config.yaml
arch: "unet"
model: "text-conditioned image diffusion model"
dataset: "photos with spoken descriptions (Open Images, Localized Narratives)"
train_examples: 101725
image_size: 32
horizontal_flip: true
conditioning: "text"
objective: "edm"
cond_dim: 256
tokenizer: "char"
vocab_size: 53
text_encoder_width: 128
text_encoder_layers: 6
text_encoder_norm: "layernorm"
text_encoder_norm_position: "pre"
text_encoder_activation: "gelu_tanh"
text_encoder_mlp_ratio: 3
text_encoder_head_dim: 32
text_encoder_fused_qkv: true
text_encoder_bias: "none"
text_encoder_qk_norm: false
text_encoder_parallel_block: false
text_encoder_inner_norm: false
text_encoder_positions: "rope"
cond_dropout: 0.1
norm: "groupnorm"
activation: "relu"
weight_standardization: false
padding_mode: "reflect"
widths: [96, 96, 192, 384]
blocks_per_level: 2
scale_shift_norm: true
attention: true
upsampling: "nearest_conv"
init: "kaiming_normal"
residual_init: "none"
optimizer: "muon"
muon_scale: "original"
lr: 0.019
momentum: 0.9
nesterov: true
orthogonalizer: "polar_express"
adamw_lr_other_params: 0.0019
grad_clip: 5.0
steps: 11300
batch_size: 64
epochs: 7.1
lr_schedule: "cosine"
final_lr_fraction: 0
warmup_steps: 220
weight_decay: 0.0
adamw_weight_decay_other_params: 0.05
Rows from block 10 of the denoiser, named by matrix and row number. Each number is 200 + 30 x the weight over its row's rms, rounded and kept within 0 to 999. All counts start at 0. After the name is the row's rms in percent of the matrix's.
# convs0: first 3x3 conv (model.decb.0.0.convs.0.weight, 192x384x3x3), inputs 360-371, a 3x3 kernel for each
convs0.26,103,216,222,205,202,208,247,179,195,209,234,182,183,232,210,218,225,203,205,197,183,120,171,228,198,191,193,220,213,194,208,174,169,198,192,193,211,212,246,176,241,362,174,221,168,200,183,213,227,191,224,197,206,212,206,239,219,201,188,209,210,193,176,210,175,240,197,251,208,233,250,254,224,207,168,164,245,183,212,222,194,220,235,203,178,196,196,151,232,176,212,188,134,203,153,236,181,148,120,185,220,161,182,190,95,169,226,248,257
convs0.27,103,215,206,222,218,234,248,213,247,228,210,205,212,215,176,160,198,228,195,211,176,217,194,180,158,200,262,157,241,226,250,278,235,209,233,201,170,281,235,234,210,267,227,274,245,231,205,183,222,195,154,189,183,151,168,279,251,254,203,226,173,188,230,172,199,140,209,129,238,187,219,189,225,170,180,237,195,218,192,215,233,235,222,225,234,198,205,196,174,193,178,126,150,184,185,202,183,149,213,168,114,155,196,146,167,192,134,133,159
convs0.28,102,205,211,211,157,170,199,192,205,191,228,216,160,209,167,167,181,224,147,143,235,147,146,195,173,131,172,237,165,272,222,177,225,209,193,226,123,201,158,165,164,158,169,147,155,179,190,178,216,208,176,204,196,223,213,194,176,197,198,136,179,164,155,201,207,155,170,158,266,251,167,223,171,205,158,158,201,188,159,199,268,145,158,125,160,156,163,136,172,140,103,210,191,159,270,186,180,206,193,147,189,224,238,212,188,229,163,211,191
convs0.29,097,192,209,192,213,211,194,197,211,179,222,218,143,191,136,158,182,135,205,197,262,122,271,256,208,171,268,177,217,265,209,225,195,196,162,193,181,201,240,198,199,201,167,194,272,215,198,210,203,217,221,207,204,177,221,228,148,197,227,155,201,239,207,200,233,198,187,240,193,177,215,262,212,196,166,181,272,209,188,125,196,137,214,148,239,222,210,269,197,159,249,178,212,169,225,177,185,154,185,175,181,232,215,187,172,210,125,204,204
convs0.30,096,240,172,197,236,169,171,170,155,196,234,166,259,297,257,222,233,220,194,254,152,176,310,182,150,214,233,193,245,198,168,248,254,218,131,224,199,236,210,165,267,162,225,169,139,135,206,215,214,231,218,195,228,201,222,251,177,176,274,273,272,197,175,209,177,177,209,195,195,203,173,236,198,192,172,181,210,199,271,150,228,192,175,195,218,182,173,215,189,218,233,206,210,200,237,212,221,204,177,223,170,171,149,190,154,184,142,128,162
convs0.31,102,215,222,198,187,167,172,192,190,205,204,178,194,193,204,217,212,238,227,215,210,168,199,227,233,197,153,239,211,171,200,195,54,174,172,186,200,179,188,172,174,125,192,159,241,166,198,194,194,209,236,217,198,171,192,200,191,156,147,155,145,175,226,210,226,270,224,221,15,204,200,176,213,168,234,180,257,80,171,226,213,189,194,202,153,232,230,177,190,232,215,198,213,182,245,209,207,217,275,227,183,278,232,176,150,201,205,225,224
convs0.32,097,232,241,214,218,210,218,261,296,234,232,184,205,147,129,160,197,182,232,216,136,182,252,213,236,278,178,212,212,227,178,190,179,191,248,212,215,230,224,166,195,251,250,229,261,192,213,226,209,209,184,206,201,195,210,184,228,223,169,204,175,194,187,200,241,221,118,292,291,201,256,252,190,205,254,191,192,198,201,220,227,228,228,223,261,231,185,207,254,209,215,208,224,202,216,236,228,255,237,223,169,207,184,190,234,219,173,227,159
convs0.33,097,207,142,218,205,131,207,184,163,223,190,209,189,253,184,202,252,156,220,187,203,203,229,225,176,258,203,245,211,238,165,239,204,182,249,259,236,219,117,145,133,91,85,161,164,216,215,242,229,223,247,214,207,226,204,174,144,179,225,161,192,183,158,172,227,175,209,201,148,197,212,115,159,200,153,181,86,58,169,157,127,111,229,273,251,225,282,251,207,232,195,177,221,185,168,229,225,181,187,179,193,185,188,194,101,173,191,246,236
convs0.34,108,212,206,190,204,169,196,198,198,222,183,214,132,223,209,176,214,244,202,201,226,138,207,224,151,242,288,221,216,194,172,221,221,181,194,202,167,246,264,213,224,239,210,142,205,161,239,182,159,201,196,158,208,177,169,242,236,150,221,227,177,205,177,149,185,178,96,223,202,104,222,173,103,188,165,128,180,218,149,186,257,189,217,180,191,211,199,215,193,183,222,152,190,199,183,189,173,235,215,171,214,200,167,195,220,175,212,228,232
convs0.35,102,239,247,216,205,222,209,185,195,204,184,235,200,237,238,213,160,163,159,152,117,188,224,128,159,188,138,167,207,214,179,152,195,149,179,175,151,247,249,244,273,196,228,230,216,225,214,204,217,195,179,197,198,162,184,230,212,254,269,211,186,212,249,256,209,219,190,221,194,180,209,208,183,165,193,175,231,215,238,196,166,234,179,173,173,157,162,156,175,186,168,241,265,243,281,287,244,216,249,231,210,288,303,236,214,270,209,198,253
convs0.36,105,156,275,227,151,235,197,167,225,180,175,215,194,236,203,203,258,215,227,180,242,305,155,194,211,243,190,254,165,224,242,193,242,191,190,208,244,228,207,252,145,205,189,140,241,251,234,229,231,199,200,211,167,189,198,182,214,166,164,184,172,183,191,168,182,248,151,186,311,163,170,430,165,109,239,228,141,214,161,153,255,202,223,217,245,192,174,211,221,203,224,176,204,237,160,198,224,150,164,262,159,198,236,127,166,221,234,163,231
convs0.37,102,223,202,229,184,189,203,165,161,188,221,180,176,264,214,196,187,301,187,192,160,174,147,181,121,190,258,181,195,193,189,242,279,287,184,243,216,200,153,192,95,159,197,186,240,247,232,204,206,209,191,217,164,205,183,242,201,199,154,200,204,139,170,142,257,183,243,138,122,116,176,180,179,246,224,239,197,239,159,242,223,222,213,195,241,210,191,169,161,175,181,224,200,154,232,192,237,202,195,174,222,223,213,178,175,140,156,179,115
convs0.38,097,266,228,249,218,227,226,205,210,204,251,207,248,209,190,214,214,196,188,193,240,223,254,190,233,195,119,212,297,243,251,274,206,217,148,183,91,196,204,207,202,197,277,244,277,217,216,188,182,181,228,212,198,170,215,230,220,233,208,169,194,211,214,191,179,169,242,256,118,219,244,295,231,193,292,233,234,194,252,201,201,266,175,197,167,238,210,233,206,191,274,149,233,226,190,199,194,200,183,173,165,178,194,141,281,248,218,232,214
convs0.39,099,198,233,197,208,219,194,181,186,204,192,189,245,208,208,242,231,180,210,166,193,233,169,162,186,197,200,185,213,223,199,164,146,153,193,130,229,231,233,253,190,189,154,156,172,164,210,219,259,196,203,199,227,190,206,205,182,173,191,175,177,224,205,223,213,223,233,223,116,138,150,231,186,204,213,169,187,178,199,172,185,217,224,197,223,212,221,206,209,186,222,157,194,181,191,213,188,252,225,225,203,212,205,192,236,228,221,214,256
convs0.40,098,186,173,182,210,173,149,203,203,221,157,208,236,133,189,217,247,199,187,188,299,257,196,276,238,214,214,224,215,209,228,184,169,255,197,200,160,301,172,161,252,199,233,262,248,264,177,172,204,205,189,222,203,164,176,204,207,234,170,108,154,236,162,203,286,283,231,311,180,261,231,221,277,209,186,194,172,100,175,154,137,182,229,223,261,210,238,232,221,213,240,152,153,228,167,208,229,199,193,247,332,228,151,237,221,165,233,220,191
convs0.41,102,195,200,158,198,188,173,208,233,198,165,209,203,200,0,131,285,193,210,221,209,238,166,35,142,253,140,216,233,200,231,202,63,189,145,225,227,164,254,243,205,123,268,220,105,227,207,241,190,204,210,234,198,184,185,137,139,179,217,103,170,201,154,200,203,200,193,154,236,257,204,133,182,197,201,220,237,305,214,181,189,190,215,219,176,188,257,203,204,202,207,177,219,213,225,230,208,204,206,231,213,156,217,214,223,216,196,231,185
convs0.42,099,156,206,210,221,229,187,207,207,206,195,127,192,287,302,248,211,158,251,200,193,170,236,252,205,271,174,214,286,198,198,255,281,246,199,259,236,145,116,159,190,241,241,181,188,242,195,216,210,207,226,211,225,226,200,251,205,221,293,328,279,213,193,200,110,136,176,229,214,186,135,216,236,152,190,211,148,172,179,160,203,166,178,185,183,195,203,187,209,193,219,218,215,170,145,191,183,178,183,219,213,185,143,213,174,172,157,176,177
convs0.43,096,180,179,207,208,195,243,195,212,202,170,211,235,247,265,265,203,216,256,185,246,211,223,271,215,185,238,169,91,195,142,203,224,163,165,189,155,182,237,195,158,119,201,225,196,140,165,174,162,131,156,158,162,142,171,174,221,120,191,245,139,120,211,97,166,180,173,234,142,266,175,214,186,183,215,200,212,187,206,219,168,164,203,228,174,173,201,160,143,197,154,183,195,226,171,183,210,218,172,239,203,194,287,155,189,184,137,162,178
convs0.44,098,210,266,169,218,188,183,238,204,194,192,185,275,69,100,181,170,185,146,171,280,205,226,200,159,138,228,113,171,175,163,187,146,230,241,236,207,178,223,159,230,304,171,183,167,156,195,217,209,208,204,199,170,192,217,201,214,255,173,176,171,199,157,200,161,198,104,181,155,119,158,172,229,271,212,209,286,194,187,166,179,195,229,187,146,205,269,197,169,218,214,228,227,238,183,196,215,210,205,221,237,128,204,227,162,181,253,192,197
convs0.45,106,164,219,182,199,217,183,198,228,208,245,195,219,209,158,208,168,217,223,176,192,144,230,196,171,244,226,201,234,218,219,226,266,264,232,151,201,212,155,162,198,173,112,253,217,152,209,247,224,196,243,251,238,233,247,218,189,232,180,190,287,199,187,221,218,218,201,229,239,158,213,230,154,249,266,214,269,248,224,247,261,251,160,177,238,209,190,180,222,213,228,243,293,248,284,221,264,250,185,237,220,270,221,154,140,143,230,145,189
convs0.46,105,159,187,199,188,209,189,212,209,192,293,274,239,237,226,179,169,204,162,259,224,270,231,204,249,197,151,136,228,217,223,95,127,130,204,189,173,201,210,184,280,236,235,136,128,89,219,230,183,228,225,221,209,188,205,251,270,203,215,231,185,222,216,193,143,161,115,265,269,181,246,234,153,172,204,164,202,225,230,214,260,210,214,216,242,200,214,202,214,206,214,276,250,303,171,157,203,178,178,171,229,231,249,200,167,179,210,227,216
convs0.47,098,194,193,219,180,209,164,204,225,204,221,208,249,215,119,145,206,206,154,277,230,233,179,126,92,301,235,186,214,213,191,263,169,174,180,174,182,215,290,197,230,312,226,248,320,191,189,198,179,182,187,201,191,192,183,242,247,243,238,210,208,205,208,170,134,288,217,237,319,229,152,169,195,279,312,239,182,318,236,196,227,173,199,157,176,224,207,208,231,208,197,210,209,219,169,182,208,213,159,216,210,270,256,128,203,247,184,202,229
convs0.48,101,240,245,214,227,254,243,221,200,224,156,190,193,140,182,199,201,251,195,123,196,201,157,239,241,244,280,154,155,246,177,166,255,226,195,173,166,215,245,139,195,219,297,230,260,201,209,218,193,203,183,222,211,199,225,190,243,178,206,241,205,175,177,188,221,219,129,293,295,177,265,170,316,208,227,236,253,318,250,200,187,232,218,202,265,231,214,225,189,225,176,202,245,201,163,219,206,217,186,203,136,175,177,212,202,179,207,192,153
convs0.49,096,203,268,185,218,272,176,227,209,187,130,230,93,189,259,190,205,195,184,206,240,144,217,198,185,248,225,213,214,176,142,238,202,142,233,130,109,232,236,163,154,135,151,172,160,123,222,215,197,224,174,185,227,229,258,221,243,145,184,244,175,217,253,142,172,280,195,125,175,255,126,251,208,173,266,194,200,269,217,158,219,162,163,188,196,161,191,196,163,178,201,278,165,192,224,166,184,226,127,163,170,231,205,183,216,139,234,195,134
convs0.50,104,163,141,176,176,182,169,234,221,199,236,182,204,246,185,225,220,259,250,231,184,191,259,199,238,286,253,270,222,110,200,242,171,251,182,191,217,269,245,287,148,155,107,257,217,223,155,187,193,203,220,200,192,221,187,194,153,203,183,188,223,204,214,237,267,183,285,142,163,166,283,153,315,253,200,206,262,203,142,238,177,251,210,220,173,210,203,197,207,196,206,177,239,220,256,261,247,189,209,227,252,228,206,234,218,213,182,248,125
convs0.51,104,208,184,228,192,205,183,203,193,166,173,181,181,220,165,182,243,189,212,210,196,184,211,270,189,234,261,231,165,198,230,241,181,196,221,139,218,194,225,185,151,207,166,192,137,135,213,220,222,203,205,202,193,207,193,165,204,167,159,184,184,234,227,240,220,227,108,244,220,156,230,249,175,197,233,177,290,212,171,281,251,169,194,157,188,211,165,149,221,190,213,213,209,216,164,189,225,226,163,272,194,151,166,252,212,222,235,200,225
convs0.52,099,190,190,260,198,226,296,200,225,252,177,200,213,124,206,255,210,166,180,248,203,166,218,231,200,290,237,234,137,170,128,199,211,179,190,205,222,223,170,168,198,182,151,308,204,275,202,171,192,192,162,209,173,188,188,184,221,190,145,226,141,213,205,170,138,189,136,138,223,170,183,165,280,147,173,180,226,276,219,158,247,265,169,166,189,196,200,206,175,186,202,185,149,189,166,140,145,186,158,201,198,167,200,197,195,232,208,157,202
convs0.53,096,216,197,217,193,181,162,184,151,172,165,231,193,185,225,242,207,232,146,169,231,230,230,202,182,204,192,207,195,184,249,176,210,192,167,194,142,164,211,243,152,122,139,257,189,162,194,210,194,202,222,222,186,207,205,169,262,242,218,198,209,228,162,99,237,216,135,174,254,158,223,192,231,210,196,130,206,164,153,133,193,217,228,232,228,174,224,179,243,205,223,263,215,185,201,177,149,190,191,162,233,212,172,220,192,182,161,213,237
convs0.54,104,196,211,213,165,191,185,193,236,196,247,302,225,183,279,251,156,167,137,243,268,249,212,264,245,217,190,173,173,204,178,273,247,258,205,167,162,177,281,204,220,302,200,208,216,183,184,169,196,212,176,217,192,173,209,184,194,206,182,193,211,155,163,198,193,166,250,154,151,155,149,133,94,222,212,210,202,250,168,214,248,157,195,154,202,229,144,186,201,191,182,208,220,208,209,226,226,270,270,246,154,210,207,181,249,207,166,226,185
convs0.55,100,175,231,260,148,219,237,171,211,198,212,224,171,167,205,238,194,195,186,151,173,208,236,194,229,225,205,245,144,178,239,224,171,229,201,200,205,199,229,198,127,145,126,231,269,229,201,221,230,212,195,226,235,215,252,239,221,210,161,195,219,238,218,172,124,143,112,226,239,214,217,310,266,174,187,192,186,178,168,214,233,244,168,179,166,209,219,212,227,248,242,137,139,167,195,192,175,203,165,163,200,147,182,112,195,179,183,191,156
convs0.56,099,165,171,206,201,201,241,191,196,168,161,129,116,194,200,181,246,214,221,199,248,183,236,236,284,198,177,231,239,210,216,223,219,168,216,202,164,153,189,182,190,190,200,180,194,239,194,181,193,211,198,219,187,193,194,229,199,150,152,149,116,263,233,213,223,128,148,234,283,223,111,165,117,185,161,228,262,191,229,151,124,118,214,206,201,241,222,200,193,200,164,218,201,160,202,202,210,221,199,212,235,239,221,193,205,208,179,191,220
convs0.57,097,197,204,179,204,227,199,197,218,153,215,214,183,243,221,176,219,239,199,200,218,213,144,166,189,213,199,214,253,267,244,271,214,186,281,234,196,131,202,156,132,202,176,157,181,152,196,210,184,216,226,201,220,269,217,213,174,204,160,165,208,168,198,171,228,182,200,199,166,203,245,181,215,184,175,175,190,181,157,173,209,176,254,232,275,234,211,233,223,216,232,219,183,139,220,199,192,241,184,158,191,162,210,201,185,189,207,214,229
convs0.58,102,171,209,182,232,212,239,190,233,244,202,223,197,236,227,206,127,179,174,220,193,187,236,223,210,185,233,201,183,259,237,144,195,212,134,194,213,157,161,114,201,209,232,106,218,241,205,227,240,206,218,244,196,229,271,218,271,237,259,274,259,192,194,184,202,265,164,258,290,222,243,245,238,164,170,137,191,217,179,223,277,167,190,151,183,197,203,175,136,154,178,253,181,229,206,195,202,249,165,177,266,220,209,214,193,206,239,202,212
convs0.59,101,196,194,196,213,183,196,216,213,178,202,100,209,194,90,212,207,140,206,269,60,217,292,127,259,261,80,295,150,200,137,170,183,195,163,223,215,282,145,229,235,127,227,221,129,217,164,212,221,177,197,230,213,199,203,168,132,172,196,145,214,210,153,234,195,200,194,166,179,217,234,242,220,178,119,157,194,128,146,209,99,168,172,170,184,179,188,186,197,214,178,212,193,201,193,182,180,186,186,220,213,109,183,221,144,211,196,152,221
convs0.60,098,184,157,102,164,158,117,181,199,215,185,171,235,175,159,172,164,188,182,178,210,303,208,214,206,207,265,207,238,159,191,192,207,209,245,232,212,165,228,196,144,98,150,250,172,189,198,189,224,185,201,216,211,180,233,187,191,197,150,153,173,156,162,199,211,155,212,276,173,234,231,214,242,185,174,205,176,178,251,204,252,239,180,217,235,204,203,222,175,245,219,220,244,253,200,188,215,168,236,276,277,222,236,193,215,214,169,227,192
convs0.61,102,208,240,176,216,236,192,217,191,197,248,121,115,152,214,189,184,305,248,260,182,183,207,222,232,311,286,213,182,124,114,169,241,153,180,275,130,189,220,190,147,169,110,204,208,222,216,203,181,201,194,149,190,176,198,241,199,166,154,162,128,162,236,168,220,306,229,259,248,156,244,241,261,228,275,208,204,182,211,229,232,282,224,238,200,229,175,190,237,174,187,163,179,223,229,214,204,236,257,203,183,275,223,226,230,197,221,205,209
convs0.62,095,133,170,146,172,183,168,173,174,181,201,218,239,166,158,271,241,246,267,189,182,128,136,187,190,150,156,149,131,143,182,129,192,198,196,221,192,153,226,265,187,190,191,226,239,205,199,219,174,199,190,226,210,201,199,145,197,223,88,159,201,190,193,202,118,166,159,196,244,143,144,125,133,167,189,173,201,146,157,239,146,66,231,222,211,211,230,208,195,192,210,208,195,187,222,170,195,237,174,222,217,209,153,250,184,170,206,196,148
convs0.63,097,238,249,207,169,205,196,201,206,227,198,230,166,245,304,247,222,243,187,233,198,176,189,250,206,231,265,159,268,181,201,234,156,159,227,192,195,160,233,146,183,219,127,282,280,198,191,222,166,212,213,182,189,182,186,187,205,239,188,303,265,192,159,131,195,178,186,212,187,172,172,110,142,206,173,187,228,175,205,228,248,258,200,190,189,199,157,192,207,158,196,252,273,257,240,225,236,198,219,232,195,223,232,234,187,179,292,230,227
convs0.64,100,230,221,197,198,166,158,210,237,206,218,216,281,241,175,205,227,208,229,210,188,193,192,163,122,204,235,236,266,190,253,262,202,198,190,176,179,332,267,293,147,157,160,153,91,218,177,225,203,185,191,191,180,213,173,179,181,151,195,220,195,197,237,175,200,105,151,163,199,159,279,153,209,190,170,192,205,140,125,271,194,163,207,175,200,198,206,205,222,217,234,235,195,198,191,118,174,217,204,170,176,228,250,169,200,208,135,192,180
convs0.65,098,234,251,263,240,241,305,209,220,258,242,201,157,299,271,221,230,185,130,204,186,129,202,222,111,168,211,198,237,251,179,197,259,187,257,203,164,183,241,225,175,217,185,183,250,217,195,195,185,165,191,181,184,160,195,202,161,158,255,281,164,174,140,111,195,149,222,190,90,169,219,135,284,203,280,250,192,192,210,175,222,247,172,186,175,234,191,209,185,199,193,187,251,222,200,260,226,240,286,242,195,224,212,170,228,179,196,191,180
convs0.66,096,197,198,241,161,146,209,186,190,224,201,235,186,153,157,171,137,192,159,201,190,217,225,221,234,187,228,270,212,242,162,163,194,153,180,153,108,223,194,183,216,203,166,183,242,190,207,182,209,200,196,193,217,192,218,141,138,239,126,155,155,196,260,158,216,252,191,173,251,179,183,193,176,206,233,267,146,162,230,192,209,204,177,198,174,235,244,259,188,214,225,203,243,191,175,230,141,177,190,160,162,195,167,187,220,174,168,276,186
convs0.67,098,255,171,209,223,197,202,208,171,173,194,210,211,217,180,284,199,208,279,158,136,133,143,191,221,186,178,145,201,175,204,160,210,199,197,206,240,226,200,259,191,240,195,227,194,220,181,208,159,168,210,174,143,142,150,246,195,174,251,207,204,223,188,184,318,148,237,166,233,141,306,151,150,176,100,231,134,236,196,213,247,182,211,199,181,182,176,180,230,190,178,161,207,189,153,194,172,104,205,142,109,134,131,200,235,180,200,248,173
convs0.68,099,198,176,198,211,168,228,223,172,228,252,205,170,235,241,224,239,167,213,235,226,204,236,239,185,339,258,163,186,219,223,282,230,240,165,169,220,181,190,239,234,193,255,210,159,222,207,215,202,212,188,204,176,196,205,228,230,215,250,255,218,213,176,166,208,160,181,250,158,207,193,155,216,240,260,186,235,261,298,270,189,247,187,147,196,171,192,245,127,161,148,159,155,241,200,175,170,183,122,168,215,190,184,177,191,167,192,199,182
convs0.69,101,182,189,195,204,163,195,215,167,187,193,180,187,237,201,161,197,267,185,189,173,166,158,132,107,182,242,217,192,223,206,216,218,224,220,230,177,280,171,166,170,170,140,199,286,204,185,223,195,180,203,173,189,230,208,145,125,163,192,208,182,152,267,181,180,162,178,140,156,222,222,179,289,117,198,149,157,149,133,170,143,159,190,168,171,203,183,210,158,193,219,285,221,210,261,299,207,240,183,175,198,294,247,193,206,194,232,279,248
convs0.70,099,169,177,187,176,189,182,145,201,184,226,284,243,224,249,206,189,213,190,174,128,119,211,154,192,150,156,175,268,219,202,153,180,184,155,275,245,195,171,134,194,167,156,195,184,208,244,219,192,215,212,210,211,188,224,186,173,180,234,257,295,248,219,205,161,171,189,204,159,311,130,137,180,191,208,218,209,202,202,177,149,181,235,203,204,238,240,212,264,257,220,191,172,176,182,169,144,112,176,131,176,162,186,178,169,172,176,174,162
convs0.71,103,207,216,194,220,211,207,187,209,151,191,177,217,193,229,159,233,263,219,217,184,192,211,220,176,214,184,206,217,258,229,234,254,185,198,245,224,256,184,194,239,259,183,205,118,77,227,219,206,201,207,171,236,268,214,171,217,227,209,187,186,201,239,267,186,179,210,128,155,141,234,170,174,274,246,250,201,202,264,124,142,159,211,192,170,190,164,168,223,185,206,208,223,198,253,249,248,149,172,195,122,202,203,185,163,180,153,195,132
convs0.72,094,171,105,117,211,202,116,210,208,219,171,204,172,159,191,156,144,202,187,154,198,244,192,212,279,198,163,179,155,179,186,210,167,193,208,209,182,257,156,196,199,180,217,190,169,239,197,178,210,203,184,220,205,196,197,268,234,182,193,225,144,275,258,200,272,233,199,186,171,246,292,149,174,228,188,233,196,166,256,136,108,216,158,185,229,194,198,206,201,205,216,158,174,196,175,165,156,177,176,166,142,205,195,173,193,168,180,245,168
convs0.73,106,178,256,192,166,228,166,181,187,186,214,166,243,239,221,233,192,162,202,157,216,220,222,226,198,192,159,216,220,184,226,172,237,232,194,166,178,124,227,182,198,255,259,213,205,174,226,198,245,218,194,202,209,213,207,189,167,205,171,158,221,168,93,196,220,223,235,171,275,141,226,248,192,139,222,249,149,223,199,100,116,145,213,195,231,161,214,178,145,217,177,162,103,225,188,93,220,175,144,199,193,297,233,270,266,212,241,233,229
convs0.74,098,250,261,220,190,249,200,248,238,176,175,180,247,165,179,200,155,235,298,157,215,193,117,201,138,137,220,265,208,128,174,175,135,183,234,239,259,206,201,193,144,144,130,198,293,202,219,206,195,207,182,198,214,209,196,193,184,186,162,135,208,171,230,250,172,216,221,115,162,131,146,161,144,198,211,268,253,252,242,276,236,210,184,181,168,220,191,172,188,179,148,185,176,185,152,166,183,163,186,221,133,227,218,220,198,191,226,230,209
convs0.75,105,274,287,281,261,259,243,265,291,274,215,190,198,239,189,201,213,202,152,218,231,261,211,136,207,249,210,175,160,180,145,196,161,198,180,202,167,206,245,292,259,231,264,245,296,237,176,203,203,162,199,179,193,220,220,238,238,218,229,249,200,246,216,204,115,157,168,152,223,197,137,181,167,218,256,249,215,224,236,244,227,216,183,167,134,164,201,153,142,181,144,155,182,160,190,176,190,185,207,185,163,139,193,140,156,211,170,179,166
convs0.76,106,246,224,218,196,186,201,226,174,204,208,213,221,235,239,269,181,202,204,209,209,209,213,225,239,280,257,311,180,200,166,239,223,218,226,188,211,222,176,255,275,269,307,200,180,184,186,210,239,202,201,213,200,225,223,255,212,208,203,220,207,250,235,247,251,230,201,42,137,90,195,237,227,273,186,247,141,102,101,227,152,209,215,217,230,166,199,201,204,200,231,223,213,187,272,216,254,230,190,194,211,190,184,277,264,263,189,178,221
convs0.77,099,196,159,189,182,168,178,193,174,234,133,141,152,170,211,156,248,156,216,169,213,222,151,194,236,187,183,242,159,198,161,237,278,160,207,150,174,206,217,233,189,271,109,201,216,173,176,165,205,211,174,191,225,192,193,143,197,166,135,191,117,221,195,171,162,201,163,59,95,112,221,264,148,205,213,256,161,213,244,241,348,244,170,173,173,163,197,195,191,198,203,185,235,180,192,262,187,197,183,208,178,159,253,199,163,262,219,167,240
convs0.78,102,169,210,171,169,193,188,195,193,189,213,213,202,187,178,127,154,200,138,136,218,271,170,233,264,192,188,169,179,264,270,142,150,171,189,184,262,155,177,155,93,243,219,160,215,214,182,162,169,172,195,175,191,198,198,226,208,188,214,193,221,164,201,185,122,135,117,211,179,155,196,225,184,164,177,164,119,189,154,223,214,196,193,154,122,198,174,203,201,192,162,178,225,266,167,241,190,151,194,219,182,205,247,227,225,243,162,163,141
convs0.79,099,200,215,161,169,243,171,188,264,174,276,228,181,257,221,185,200,173,230,186,267,224,116,288,214,168,242,284,257,225,169,208,178,190,214,166,214,178,178,169,178,194,169,237,292,251,195,181,159,235,198,176,189,171,175,217,268,219,229,247,255,138,208,245,116,117,210,206,219,236,210,236,302,209,202,227,190,223,208,184,221,206,195,208,145,203,171,181,188,188,185,221,175,147,203,161,137,254,158,162,142,189,193,167,186,187,196,238,226
convs0.80,099,234,270,247,161,194,223,200,214,176,226,194,200,167,179,192,207,194,219,205,193,165,219,265,226,245,223,254,192,219,159,241,198,182,222,208,152,199,200,202,186,174,178,163,169,243,217,252,236,183,211,174,198,227,208,178,158,134,170,190,154,156,207,225,253,211,186,132,129,147,162,180,193,235,211,204,209,240,188,223,146,175,158,208,189,214,240,234,140,189,235,161,196,192,158,181,207,132,135,159,183,228,215,203,227,228,161,187,209
convs0.81,103,181,210,258,190,218,202,188,212,210,178,127,159,190,213,232,225,237,243,186,177,241,114,115,143,100,140,138,115,167,152,187,182,126,260,225,204,176,240,221,185,174,160,170,180,265,206,206,197,227,252,228,196,197,214,188,227,215,186,186,201,190,168,194,251,286,172,177,195,174,178,197,176,202,232,176,162,210,185,225,258,200,175,205,202,222,217,210,199,226,157,271,210,258,211,163,203,163,149,160,246,192,298,192,167,156,111,79,101
convs0.82,103,197,168,141,247,214,172,245,249,190,197,209,212,207,264,257,163,228,239,211,158,170,314,227,334,186,123,264,240,277,195,243,293,214,187,197,203,244,200,268,303,216,302,226,163,178,194,220,209,174,210,211,171,197,227,190,175,170,199,249,322,166,195,215,183,208,158,330,156,328,147,132,119,154,150,127,302,244,311,129,132,84,209,195,230,183,181,201,203,193,219,233,230,181,301,231,198,201,182,185,165,147,161,230,251,169,196,197,160
convs0.83,101,186,202,182,175,161,157,191,147,186,207,171,153,244,152,236,193,208,275,130,166,191,224,180,232,174,194,227,176,158,148,169,153,139,234,161,170,226,178,191,171,150,176,216,171,194,199,204,217,187,215,199,155,182,164,147,238,218,182,223,269,161,184,224,255,145,203,242,107,225,230,244,204,220,226,231,239,208,254,202,152,236,247,190,215,221,185,195,233,203,242,190,193,202,210,191,193,180,201,195,220,271,254,214,247,225,251,214,233
convs0.84,097,228,230,220,242,265,258,178,239,253,225,229,211,249,207,211,225,158,233,172,225,294,188,207,198,224,259,291,187,219,230,215,227,193,191,177,137,172,257,214,251,223,287,195,246,271,217,209,219,204,180,213,226,212,238,178,243,238,191,194,179,172,177,225,90,200,168,84,210,300,181,202,219,165,225,256,162,189,320,147,222,275,206,203,173,181,170,208,237,230,231,244,185,269,229,210,207,305,209,196,159,213,193,182,204,187,186,218,212
convs0.85,103,218,205,188,233,222,214,255,204,222,245,150,193,255,185,193,251,242,202,178,210,187,211,230,176,197,212,208,197,218,192,212,218,181,167,168,228,151,178,146,118,163,172,217,242,255,235,177,213,210,166,193,211,225,210,198,195,234,152,191,208,188,220,244,201,151,213,256,179,173,229,191,165,175,154,189,192,162,145,237,109,174,213,197,144,186,200,189,176,189,170,231,230,183,174,253,221,214,277,267,198,207,240,152,217,175,160,190,179
convs0.86,102,246,168,209,225,176,263,220,168,213,264,228,188,188,219,200,239,249,252,210,131,195,181,162,212,151,146,217,166,165,156,223,136,160,152,129,145,266,212,238,276,228,197,240,214,180,189,200,200,189,197,200,182,208,195,242,232,170,218,170,173,220,211,203,147,206,204,195,214,213,172,238,164,181,163,197,190,225,255,219,226,221,209,249,159,181,200,168,189,223,140,197,187,146,217,180,181,192,206,205,196,177,207,204,200,177,171,170,168
convs0.87,100,203,162,224,163,168,170,148,140,195,231,255,113,201,184,183,173,140,143,239,218,204,195,179,159,205,197,178,199,183,147,171,178,180,174,173,146,223,247,198,257,230,218,236,186,198,215,228,217,216,224,219,216,239,224,224,201,164,216,172,196,139,116,146,223,191,210,189,207,213,232,263,280,144,242,258,147,216,165,226,201,233,161,204,199,144,184,167,194,225,171,217,197,176,205,219,212,161,162,197,187,183,234,169,183,234,198,150,157